A small CTC audio transcriber, trained from scratch.
Model: 12.1M parameters, log mel input, arch conformer, norm layernorm, activation squared_relu, layers 8.
Training: 4600 steps, batches of 64.
Data: trained on read English sentences (LibriTTS-R), 15625 training examples, 18.8 epochs.
Rows from block 5 of a small CTC audio transcriber, named by matrix and row number. Rows with one number belong to one neuron. Each number is 500 + 25 x the weight over its row's rms, rounded and kept within 0 to 999. All counts start at 0. Numbers have three digits each.
After each neuron's rows are labels from the 100 clips, of 14976, where the neuron reaches its highest value: "top examples" is what is common among them; "loudest" is the band of the loudest frequency at the time of the peak. Only what is clearly more common there than usual is listed. The data: read English sentences (LibriTTS-R). In brackets: how many of the 100.
# fc1: first MLP up (model.blocks.5.ff1.fc1.weight, 1024x256), inputs 0-127
# fc2: first MLP down (model.blocks.5.ff1.fc2.weight, 256x1024, transposed), outputs 0-127

fc1.545:487487482557500533452537500504474516500534547529501505512475493490480522494478487519512495472506496514456523462520461487470493497467560502514525472496469492464466525507534481511489501514502535484509502490513529530487465505510530531510521489533526520519497512505479449485487481507523529511527516518528508527534512538478518493542512540534449503522482522499542464467480522529501497496510
fc2.545:503509537497523554501497477500510498490504489497493500390509516475494498509492494519494496537485452504588555506490506508510512501505467408462502538490529488506505479511499514515502558506518457506474446520500499497506492525511492488442519507499465496499507493489496394554534513493487486464493521495527513525447489496505455506498486449532501522499504512507497499506515499531508463503510
top examples: the word "be" (33)
loudest: 250 to 500 Hz (36)

fc1.38:503546429503476534501492502482483504507485509491514512525519456495498520475503523540503484468479502489495499486499484491518480503485505527545487490525505510524485476485489455490512506511508487476485500459521508523464545494518463518502486503496526520471505511526521477482430475501510521501489521528493509513531511493480495514523527512543500471513478496524536517510504495545494572509458
fc2.38:499517497498480515503498484501504499528497479485492489513506522511505486510529500507493514528449508510468483492498500504514505488505503481462491537562499485505504507504499498558493517460527530499535495481521502505469515369517486494648499504502477494508517473453487497583498491482507519544484503487468515515517501547477475514484491472478500457446507480488495513503507502513484485527516
top examples: the word "who" (35)
loudest: 250 to 500 Hz (34)

fc1.449:446504488490570510507536493482478529486499471507511526562506481476523525462564492479520518475463518482525507455487544504492491483461517515457524486516458507493439484481529491470522537500499521487522480489462514466493501515486506483518510490523548540514462525549516518480508496498515506503515468511525491486489464511522494476477489502509492514568510477497536453495495521493461507472509
fc2.449:509474513487484490495496493501521494469483485494507494493483515526483495523483492502488515537498461508574535512509521500497509499505485552477492520475549495502499518535500499496524539522520448501495502470490483506521462459539482511434513506483474489477491568522505527522496482502501490506486505495483497513408517502488533498506493507506502452511501477512488506506515488439468476489494
top examples: the word "of" (52)
loudest: 250 to 500 Hz (42)

fc1.15:484479491490536490475541509469489519475474494539485551502530489521523513485534543495495464446483489496486503478465472472465494486504510482499536493504478511469494476519495502509531505504494459522511482500489508458483525501505497546495501502519517536485438503525515559491450443500508506457506522504457507548510506487469494519513509492529468515540503571463511499469443520475512556486531
fc2.15:509511496486449497510495481521511518502484501486483486443488512560497499497499516505486501466507468513514455524505510515509508505514500499509493630472521475511500508505491497524491576488493488510538492478524511501544501461522500497530528506480485492490503527464482472507522496479501489418456480484508495521474497587525476505484459485461510482473514510488491508508511490538502448516479
top examples: the word "a" (54); the word "little" (45)
loudest: 250 to 500 Hz (53)

fc1.220:468498479501518483463518502483450485480514500488492506499493440499505541495496532498485445451509527474480492447521518492504481487513503463470547447497489493513520471470497483571510449492462450491513540511487501501478484516519468456532475495485509499523477508521535540508508476511508519458469530534486501451480476513511560448510521498518508504513493505444523458458483483523490531511481
fc2.220:500509507490476502504488489505511511494538523489484489547510503514498503501498496506495506486489453498527510497497502497511518504504521582527497521511515517509501483507491517435481527498531490508516609474496497518461485431496493482530497492485512496502499476512496431488496526489492471439496451495513535506492501577520499516492486484544516523503502514456489507502499497492496515501504
top examples: the word "you" (61); the word "your" (45)
loudest: 250 to 500 Hz (49)

fc1.79:476499482479516501523487533485486498497523505517500507489478467545502498490524445465513499497491504502523523498525507491483460501509515496513510530548469518502460441510503499479530497531515458485511565503541494488505537513495473516493475506491536504488455526539498527516417456516516519453508487493482505476499518487449498488514497498543493499525518500498548470481477489457482508465507
fc2.79:507509514490540494500511469507509508469493525492495487451539517505476478501487489489494509501502485498553474467473505489501491518506475455468500464465510520503499522499481585495535509504504518502505496602505456521489486472507499494484512537491482497500512469502491559532512499482500491496402517505536543509450504507497464485478475495507496497552499494452499525502521505536498432496487
top examples: the word "he" (49); the word "is" (44); the word "his" (29)
loudest: 250 to 500 Hz (66)

fc1.351:452488487546541520445484500524450512495504498555572508526520539521486500510500505505528499456514486498497513525511483514486491486479511488523520479496483492461510484479546437516502439529506482487481495503513494497515527481535526525486504506521477517487539482528539537508520454527479514484512487518532505522485501488454530509502515518554496510497465498496509466488479494438511497448492
fc2.351:494506500481501493504511499453518494486464464480494485487500531579488496533520506489496504569506501498526502473513496491505499478510536459565505502503536535503504499493494523500501575520513501502471470512518549480489482485489501506486566503491452492496532531480494511496501461479498486555470529506425509527391500521520479477487488448459501472481510550474495503502520508505494440483508
top examples: the word "who" (28)
loudest: 250 to 500 Hz (50)

fc1.412:432481518522482505513499492475459524503504491501539488511503498451548510473488518489506495509503513477476523508526437436505506499495507501513522440467481517494475478485499493528521536527494470505516503419485517519517496506511537516535464465470518517514483528517514490528463501513510522474545468456501506488532511493513479480485526493509477519485454510458496487465499515437489533512537
fc2.412:512497504491484495519488561509517491501494516492486495489501504495478497503485487509489512512507488511522563492485501510507503515514503489514494517551500493509515517517492486505491515511474546512470550515474454521505479448501481475482507528497483491493515499487503497436485506480499509518528541499497525484460486553472474505480481485478518528511510501524492509509508488452481509514486
top examples: the word "that" (33)
loudest: 250 to 500 Hz (32); 500 to 1000 Hz (25)

fc1.300:492441501494489524499534505490480481489507517505463494499457482462515550499538531524503498454485499537489490505555527468452473463501529540490516481540466500448470533465558447464503484533504495453479464497530497460491512509496520483501500515509512500496458527516530510461502478522535514432506487484563473526498540490486531483499504488525490507471494500488508458497495500495501523507482
fc2.300:515504480505543473518489506525501424530526472505523517504511482533495501514500475504495512497512472506525521519503521484491511514502508480565494497525501514496491502482500479464489422526500526513466509512436487521457519514517506503475479513485514503473537466522489576436465506533493456389501508491497516514485511495494516535471515462578528526503500468521495501506515504463520541535518
top examples: the word "he" (48)
loudest: 250 to 500 Hz (38)

fc1.352:511493418531550491485480526499467526493531529501506483499455450488520471537519498465496510503515501474494509515478477521517453495486540481484506467543488515505507481517474465516517529495479515500539514465605487496462511494523515522520490494521521514457514471509523453484487465500509544562547487562488511513497519462525501513485514511495506561484469465539496511483489471512473478495520
fc2.352:501517470493525474499489468488513494523470497488509482461526512532496501530510482490497508493547459509512522484491493521522519537503479470479494495516544532503505520524466499483523431508492550511455491557497512514460492412489480497448484497495527489502517463524481461393502536511504494500476475498497488479476490476465495504517509570474524519519497472516504507503519493520483473516457
top examples: text has "mother" (57)
loudest: 500 to 1000 Hz (57)

fc1.709:470497498529512527470468527482475514506503525532501516510521507469530533454518498488525468517441517498446460522519502495498539503475514463513489496506489477505483487521488524519492484514510473509522505522499494475474455481493508551535495465514500502511487476509429501452501464465500540503500480501572503476524514483475473453465522512530496455495482527520493465485480492517526540498526
fc2.709:520520535488478482515483527520516478504494491488483484505532493531484482488471496510483503493512491523438512523478514516518516497518469488517484539474526487514525548520483461497486486453460522517511542510471451505507484445526480485505525516482478495487509449491496543494488639479487494552550536482464494496470494556506497509485481480499514476535514487526486534518512482466491504499497
top examples: the word "a" (50); the word "little" (38)
loudest: 250 to 500 Hz (46)

fc1.338:448480490475532511480494539490478531491476511548542534552481480507495512491487512480525484488486511489482480483516498503501457475457530505564512505488449488474458482470508469555531483469480470477519510511514504455490487518516508509482494469549513449516496509521542514522465513497512543446494467531520519491503506469476535495502533536528473528532524511494524486537496483487488556482515
fc2.338:500514504501519465484491497498500503494549482482487495419501489522504500477500494500495507523500481510520484514495516504502506501504522491604493482482488477505505509515494496467498531500494484510475520504553487510554521446535501501526517502492472500497505492508505479367512485483484489554488512496429505486542497536523506501487496480510492425516507492453492509512512496551507495493500
top examples: the word "you" (38)
loudest: 250 to 500 Hz (42)

fc1.251:472458480480492504463503504493466508491483539477512488553516501476525485465527529495524493457454525513475464500505468458506517487481542472501525441512477505460511471500521514483505507485475471491519486487495511492488489489460525543489512520481506539526443541475499493469500478508518533509520513541569522521531479524499513529533502503499468515505480496509520477466483487493538510482482
fc2.251:518500496506505448503492453475505462519487519501472471473553522533502476513533494574495501443471528500576511532497506521503508482508486482478495517443481521498507506481524557506501527472437469479512484564456471476518458549481518487482495497498526477481508481514474464475556484522476460515470516494502514462521484503503518481463485521514488512498504497488507480536492505459481461485517
top examples: the word "be" (79)
loudest: 250 to 500 Hz (35)

fc1.276:451450503524488492523562517501454487466484492492480508538507463489539547485559550525515501488484475487472477509496469514464482478471555503541539448529439515489458495419515473494477529515519473510558524529506499516530499517483514519474502477516521502479478484506534457465480504493515505487520512486474491535511515506515511477503492514483463506494532530480485461487466561536515502509522
fc2.276:511524488481526463516478516525525488511556490487506497471533539511485510536486469541501512524495512495565529509463492457507489496500470465472492495476490516506507512528496488434493477459476495508491459456525498517469510452468495497448466476491501487472524512511521497575460521510475486523478525520478461496499489506483557520502544550495480478473497496506496515503518505493482503486508
top examples: the word "they" (52)
loudest: 250 to 500 Hz (61)

fc1.474:497480469488507505494510459438489533481515480521505510521460442500520481490497517457512517497479541500485508483533461507464481451494496509480519507496469522455472466460503454517517543479515495483529503461471525503505526546518493521517497505533496517495481512537517525512445453507517512478505492501535449512542520516487489486482491530528486486498478506498510460456463520528515503494504
fc2.474:500509457500493517492495484495498508506528500493498491549491528512497493496465506514497515508485518505581505501496494507506502502507525547448491567517546486507500489506516485472474541504537513498505471499487529509497515502501496505509518496490482498497484522508470439591521451496481485583479491484533522492476521486537559500479470489546498502457508505457497503502503499470492471506521
top examples: the word "is" (50)
loudest: 250 to 500 Hz (65)

fc1.167:469494486480569535498514521530490506485492471523505517498505502456524525494520528499524488495469496493517486480528452523512478508458521509515519465469487506489450495463525449506507529496501491431523502507448499517509496513493496501531518475500545499490494494514499479526491471500508528480507507540521520516513542509492492468544477552512476533477477482482493500496464513475505499492515
fc2.167:504503548505501488509497501498489531524522485494508484565521526523489485524458502502495523535509500504483513499487501498505506487506542506507495519539522528504504486505497558495499475524498548497488450538520487484511487565485500501587501504500510488474498575527488511490515502502491467575490464516496542478459501465477454485469518537530495523469504511482502493500481493467488505521462
top examples: the word "with" (43); the word "in" (37)
loudest: 250 to 500 Hz (31)

fc1.308:523469476513521520496485488462496483491486522524514505545496488494513537479542500469509462493442504486464480471506524517456468510480505471519482531513474556524449482500521444465498458521497524481498527492475501529505500459513542496499513497484486531489505494541504556483494495516515537501509515510515444460502483482468499479504522475575468507479498516537492463472468498457513529474489
fc2.308:499512542495528495510496460505512508504521493494507500425531504536486497507504494543491510528510484510597552497492495501504514506513489472542495499494530494503505517498492530473503530501483503499507479503430496489487505480510503495468476506489488491477507415509489538595501499505500481440476499483515503508496501537495490497473499507500514538500506506495489514511512489469470495527483
top examples: the word "who" (35)
loudest: 250 to 500 Hz (48)

fc1.114:511524472484519524463509518503474473514530524502504515546497455503527523456523513560488467482472505484469521506501534485529507511506514572505522487488495497495480444493505459472485501520503495520554537473467500508466534455543486502523500509494514512481529502511509507500472467518478504448513496461519499518544537446509529519552523507584502553521474457524489510503512492481538529518477
fc2.114:502520509479485551492502492509488533489512495493488503505494546506517490490481497485498500490488499516458470490507492509516491492498508531480482573494544485494517475471505469543522480467521514493553553527509503484470494553509480481442499507497499500509514492500530594605487465494517510530472493485552488504476531511479493506496482529465510422486501506514497505493491502482496488535509
top examples: the word "who" (86); the word "had" (25)
loudest: 250 to 500 Hz (43)

fc1.409:449527452559489505495501519452481508529550517520507505489478480474528536498502514541529480470471533441501509535509487450471510521513530516515519504532455507482463432483521493475516497533512515487501499469508487522507521537444511544535464490504522497495525486515492504535501449509517535501484481511498503508514499497526461541484492528510510498487509507497527489496533527522518506489509
fc2.409:492505460503507515480501471495488535512495470520507506513495541499487483519475517498492486499520492490532530526491487514514516507504494525479484551476512509507515480501498511543487480461520491495491523464473484535534490461503516471559497466499449473526510467450501540568543464519484523563512479484476503498452497491524510512482447484531530503433501505520504516483506505453475466524498
top examples: the word "had" (39)
loudest: 500 to 1000 Hz (31)

fc1.52:490524522529495544468532480498491551497504479486497536510481497478487503493501505538498513506489504503487478466494498494520468507491487509513537513490508490488490468467508460461507500508477466485495483434505512487471493473522520513487500533497522498475516463506509484504505472494541505482497444452529522503515544497452477475511484510546522457528478464475501463491499514459481542480502
fc2.52:504497522507528518492524474484479513480481486505495484475487525505470497515477515503491495514477503525549519510484511494494494482490505465514517493530488496489481475523502512506497504517534495488482477528512506504488517509549495514491503502499486495497521488474486501554523436482511540498480499472486559519507498425467461481476502407552514479456507485489508486499495498486529455487496
top examples: the word "that" (35)
loudest: 250 to 500 Hz (38)

fc1.89:492492475507488535484506535496488530460493484469496478513516490496540488500510503481489535500501500481481438487539476460510512472482495435511521509505503501519504483509578491503527513496498510520505450474505497483476488509464477492532500454471465516504438520495499473527489514495551526494529468519513486513472516516513533523506542465471458480547458536508484450470486517530513492492508
fc2.89:509526476496507464505484483516529457511480504492495484412524518549482492515492489515491503481516464507503500519491511509508511511508486542500494519498504502511512533515495510512491470495483500507484503542480478498525502513503497491404507517490487494486514504503467478425517534492490496576478501493478500488493488587521485506493488491515510460483508490502488520511513490473491511519487
top examples: the word "he" (44); the word "as" (39); the word "his" (31)
loudest: 2000 to 4000 Hz (26); 4000 to 8000 Hz (25)

fc1.105:491477502500540499503504519451504500491439485507511505510492461496488459445529526476543498489462521476467485450509492481466467499494501466533528479507485503468470498490523485515505508512508490441488491524507507511464479552515497539497523484487559513512487550499473495466475430522530504512478515530509511483546497502483509501505542506488483481527457484490502500495496496520498519505532
fc2.105:505471527478453490511499498514524544512479526485482498482518522544499523514489525522509524472518494484437518485497511516510490509513540540518492574506522520507515480520496538441469470528500506510518511505516529499464452449478481505461488473498494511483495470528513428482482470468523534504510529500462454510455486556486545511498478486474505474514498528517494491502483498440519474488496
top examples: the word "is" (31)
loudest: 250 to 500 Hz (35)

fc1.206:496455459507543528497499488506494501517503524522502536489488505486532513490515534493511469442496546483482443452513468457487502491491517481492526483501479526487514484515548499523498545525449496461535466527510503517471497498465516521501496516513533521539480558502517534511467486498531541525512494543518519471492481505475510448533488523526488479501445501477525471500480498547491505434497
fc2.206:511497480490549500505498520506502454520498516481487498458513534513486488492483501517499519492501499515484497513476514519501513513514475536515491569491515485504510508530503454482498512519513514509501523472481476504566509523543472486536507496496494490493495549456489545476459458480499502451482504500438489513473502511514486518487459493491512473463506502522491510508490506491490423524506
top examples: the word "with" (25)
loudest: 250 to 500 Hz (39)

fc1.101:446501502490504516466531507438488524425540501549496539490481494452487522508532509518517477520445485528458496500498485470482506467496536489532516499520509443523457497534503437469500521489512494480518476511511481507440488477505524544493490520485514482450526498499513437468449461479507562501535498494479465486520544496512482470501511486524524534486458510513545478490517465480524509506493
fc2.101:517519566479519493522482486515514509518479483491482487345518537550484491510486484493482507514528479514509539500480525519506515516512484510544487497486539495512508501517476506460478464495510503518478486521521482505557486532513498493499512505481460487487503517502493510581488503489482479469478499480450512507489494573507526502474464487506514500514515516519485515515513484434482461527491
top examples: the word "by" (69)
loudest: 500 to 1000 Hz (56)

fc1.363:484504493478550511494529500490470509494509505494481547501521509538511489470499497500518500435463503506490501422496517482446492491450517455464543529517470522477481465506500509492514498478517532517528500522481518492463560475526510528534450474521540522495492514557498492498491469504500521453507447476523486503513531499463497503496531472522518494490494485542511492476473513441530475492477
fc2.363:491516547493484453498507503524515477474469520496510488454535510528501488490510507494492490506519430508519489518486487517510492483511494480502494534484479451510511542522508504546512551488474477510532439517495515448531469472532523505503505521484460503497482481468517538446497526504506464533504487499481518526521461541490466499500470468467475528517509466496502485499510496541520503515483
top examples: the word "been" (31)
loudest: 250 to 500 Hz (44)

fc1.344:485552474491541541476530512473492547485531481506504524507522483492507517467510474507538476504447514500469497480538493504496476518479515478459474513535514470481482485469499504463481545542514532522513542492486529526497543517479544495515515503475522525502518480535536495503519459511472517469479471532475493463490541492513448466488550494494510525521493521496485477474466561528539518486501
fc2.344:494520549505472502498512496509496565514493486500497495536498461543497504475460487511494511550492468517562521489489512499506503530501458462466496503524528483503498491516482438508494531482497501509494508408486525488527483469535480513529527497483508504491491510495489536503525560496501475554552510497480560505466516531526545482509491465474484464531510456509493511491507502579493538523525
top examples: the word "is" (30)
loudest: 250 to 500 Hz (57)

fc1.711:477527450510516524483500473462496475509506433509428529488452477474485515532475471498528484505507502501492508515505476507503530484548524534480503445462508532464515474513494520495526484476522490471548501441452515511494481480476497470525519478524489511487504485513487485512495454503519518523462541511491508503499503498467515500530456506472504519482502541525519508473483495506478519467509
fc2.711:501481487514518475498503504510502514496512466488506501465470506510494495516493501483510506478490456488426538524514487516497495510494487513542519492453528520491485518477484479480505493451551520494553470502502537544443484408547488498482477490521502497486509465470492473419511469504510560491496529495642510515520495482477449509510519528498510554533491496524504497493497519531504530503484
top examples: the word "that" (78)
loudest: 500 to 1000 Hz (46)

fc1.193:519467525500531484474495505514500484495520476499485472498494486492515526520494508496509453505529526467502564474526533518469554509512515528483483511537504531514507476461502488479478439492501482486503604499492523510496497515486489495454484493517481509486493527500515563478466470508507502493488522509529481494461502509493519484487499533535470464492487524477542479485491494490478495446506
fc2.193:488513507513517521493506491480501533499497495507505494465500497458513504508505481491518486504475494494561510479493487501500495504492532407521509475501496525497514496491497520466501503508523500487493376531515519502496488514485509502458477517523514505506497504553492481484502463499503513499497467521449494479525496528481484514536495509533477518527495501459498494491494518504501511481520
top examples: the word "you" (35); the word "your" (27)
loudest: 250 to 500 Hz (30)

fc1.609:479478468553504532475505499512466534500495496507541485524527514491483518460508505498490461498522508460487487519499503517483470508425489481473528519525482537465457493500548507530541503475490479509487498476460500496493443478476487520505498456551544522555472492505511476508508450540545517505550479533506504514555514528494478452518506534501482497552492498503512466467486519477495526488516
fc2.609:501500489498495483529504488520506484472519483508519504443509468522490503506499490438495513517523508502435545518487475489495495501509498490471505550606457525495509452515495523551516489526516540492490488528478480521572486533506496500509483506514488487490484480493490493487494455486524540464484478497449531454454490494470507532501497486474497541496505497549495496504496488551509516513499
top examples: the word "with" (50); the word "a" (46)
loudest: 250 to 500 Hz (37)

fc1.244:496473515485491519504530479501462501473511496500475516530488494469489497500489515494492502494496473496497505484524500499509508479480540539488504496499466526522496488512509491521521565525500488525558448475466556490497467481490494518489511487491507514491455559496481499508464459522555548512510475518505475495511456523499488464517515492482485473489484501483533500473482525540550518464488
fc2.244:499496483503473501505492499499497560501502486498508487441523497512496506515489488508497496512497508497555518488501500508500507511503501428494499497494514492505503499505490462487508498459497491501509451466586527481486495479506485496511486496502505497495501571525479514509521414501492541584516518504508478465498480535453559489495489575509486498516505507502500514503518505472493558460501
top examples: the word "be" (33)
loudest: 250 to 500 Hz (50)

fc1.648:487494526528477564478576494488500503459522524518510501544509486479504499467500540500514499477468508541507540501488484470488540472527500513479546466503461504500486472489495495459535506498516465481518489483530518488482514462517519542475506534483507513523489474526521465483527437522507483462530526538503517526500520478515459498494521502535481506450471505504531502508439522510509489505517
fc2.648:507518516497512474503498491507501616502495524501485493449500507507486508500465498524491507509505520505527529540480505496510515516509528529507495449521503503504494476486492585468500527491472495503506503437435493519494504482480489486398505522493495495486500444495494458536451643498493501538537506492542509495501498574508522497482519491539508529495508496499490520505494498463515475530488
top examples: the word "by" (34); the word "my" (31)
loudest: 500 to 1000 Hz (28)

fc1.576:495488472510480483503536525466474501450514526523528492493501510446495534485530529501518520514493515484474512517526463491499459496466510546493528472511459529511474475468504494516500488556524502496543503483477479514479494446514513501527488501541507531505477498567515472511471484514518497538508522530501518488518521508478499488492493523515473545497504490477512492454499533481521505452492
fc2.576:497522491499481503505494479517509413539508493504498509483504554497500497484461495515492502509487495502519505493496510497509502505505492457527489560518515464510494490506492494501487472490513509508484485502518516463491499529502499502524492529494522491480492555489516510536488689490499503491489480489479491495484493504525545516486488476467510500489506484496493511507494498453498446525473
top examples: the word "that" (46)
loudest: 250 to 500 Hz (54); 500 to 1000 Hz (26)

fc1.72:499467508505477604496534496500502544461498487485503507519520466507532499462531512489484500502500536496488487488465465523520493473443554492536528506500525537463495484491512464530532525506501471502526515495450475511457470488489523480493513503476478511474522482483551497538512496521494512502539461496534496513512538518529511504500523516504473508472480533447529498486485493503491554491515
fc2.72:508492521493508496500503523497493519492505495494491481462515506504487485517502495515491502506508489509680536528485500504505499505502504520527492504511486495506502475506498498503504517518511457505500499549492489492555472514499487501484522506485486490501519469493504427543491371488498524498509496493499533519504502506512496487486516515523496482498509510489501499509518505511490446491542
top examples: the word "they" (65)
loudest: 250 to 500 Hz (38)

fc1.492:508449465472541507492469512502520466482501497527537502528489514509489489513495523495511457502530507486510530486519532462469478459513473513535492510521466538495458521474535449475508493556533465517506540484482495514457512478496539536535511477481494527496505513523505517515514476495512516500506530485515470523513488463497530492509503497518487474465491534487498464497529502469531518453487
fc2.492:499510582508562512495500479506514490468506515476510511465516460545474487514490507531491499531515509513558519503491511481503493504506477474488502481514487490499512497521489458487513526534506484497510453495439481507495502510527489512422502511488515508472480458512501526505473547479515483478488519481504565534507514563527492502490520483504482455554513482485490523496520491470502532506494
top examples: the word "who" (63)
loudest: 250 to 500 Hz (43)

fc1.721:489485494529547512484516496491503500488473537529559498490533469482520520514484521542494483535514523513512466502501468520506485512451480504459502487483480474502489484467536477538480491501448458470502501490487465482530507508519470505536519475527518501494463478518542522538504503523494495467546452532498477513525519487503465493482519525491467521529466521523485506536492531488501504510499
fc2.721:498494475501493485503500492500507493498510476495502486448516521499486493533493482482493511526542517509528485518481506508498507518503493491571499486464516497504502507512493549491498446505485491501429457531522456499531496521492494506528498493502488495492520469506493460663523459501493496515474506497424519484519480524502504500482492510521508454500506499479497506503527501546487512501489
top examples: the word "with" (27)
loudest: 250 to 500 Hz (62)

fc1.401:505489463510538553525528487506518564517485479504506496481445515409492511466518506495498478495475530520494494468529509506533510532492488519505503516478492498499453448431493499492492514515517483458493525493509503513464531547516479537535491538492550515524497535496506543552487498479537505478512436513498493466516514487475479487501479492512516470482497475416542513511488502487491508492507
fc2.401:518531460504507456484494528514525441495529527526490471468468506411486535495512495527475515539516485524493504506480500513507509500512482548439494476520485447500476550507498464479506461474485443518551505527541519493529504449490511515446523498490489492514503486475492548466491511475471479500507528510500529476500488404512440507503503515502487519458501483543483508510496501476473528504479
top examples: the word "is" (44)
loudest: 250 to 500 Hz (41)

fc1.6:495490445508506500521528490495495556500541484519498474480470493440538514486513474514512497483478523475434446508533446500485476545478524537515515478485500505517512428497526469502492501464522499480535490496493476473508488437499517500536548528482502503488523487543522479521491463503512493507475516501530521470538529505486483487519475559487473507485518494474494470501499533487526504463517
fc2.6:497511523496429481498491496493513509492496510489489502495497555508479478505496510492485503534503476508543510534484505500513497506503474501512488519481529461508498544523485548543488495438497471507484505447602480486532538472531491490562515497487496488508543526465496446565472452480487469520511519493450551493518483459501474517487480434497528475505508508530500512507511495562481484514494
top examples: the word "that" (60)
loudest: 250 to 500 Hz (36)

fc1.149:501477488478501538482498489522458525455494507521469549530469494447483502510450534547557495465529509542484513510508492485462477511507521500502516498532472516495505460486492470468507450537501521514515547478491515496469495486524539522505472473490519499497475496513516492481474490491513504483504492490511487504500488492504519489503533428501507475497487542522515490533508481521493496482494
fc2.149:498522464507517483501492487504498467536505505517505485473500539502495483529488489504484511483526520509507500519482500506503507503505489458544490495528529487501501510495490540471498461477519527504475451531477496503552493510486505495566475510505494487497492511457490425493510582506485476526499487492498511496522503537534495505480475510534507544460507481474502522498499497471492469532481
top examples: the word "by" (59)
loudest: 500 to 1000 Hz (39)

fc1.716:455484475517528508466500533489492476469502505520515503517493501484506498473523505539507470469462531494503414530507535494515479469503552532526500472491477522485461475470558481453545547544533450491504497511499503489514527485519500544480481499481486525525504489468522511519512498468514530487519481514548474509506523514494498506501512492548464464481499471478478480492514501523536538470533
fc2.716:499507489510507481504493452501495458506537497488500497451463518542475514504507496501496503510501456493518540491490494514503507518515537492507499512552507528500522478497503485518497409505499505491540508531482498514491507429527477473440461511504478496492529515527506408463483515505496539577482518512551518519467505490454516524451469496511523535482499520512500493506522498495489464511507
top examples: the word "who" (36)
loudest: 250 to 500 Hz (41)

fc1.431:501496513505542547493501526515453487493500477507548497502539485460523529437536523535505487468491487522502463496465509485510534509476509488474496456471512502485493454522506475495537516463501494501516467508479515492488485484489502534527481465500560492514479531519514522533467434519539506533528465568537539455529508509505500500489472546499447504517464479497524504485494520504485510481502
fc2.431:513496481488512457518500486512499499527530488488492493483478502559486489499472496542496517545506476511508504479493517504490528477508521477490500550555480528508493475528506484528520482534534535509492494558462486474531498513526495524480472485493491470497439565496504481478494540494511480524508448514436479474472511557525490501471448502474464497431502545471498523504469504436496423493494
top examples: the word "with" (98); the word "a" (52)
loudest: 250 to 500 Hz (34)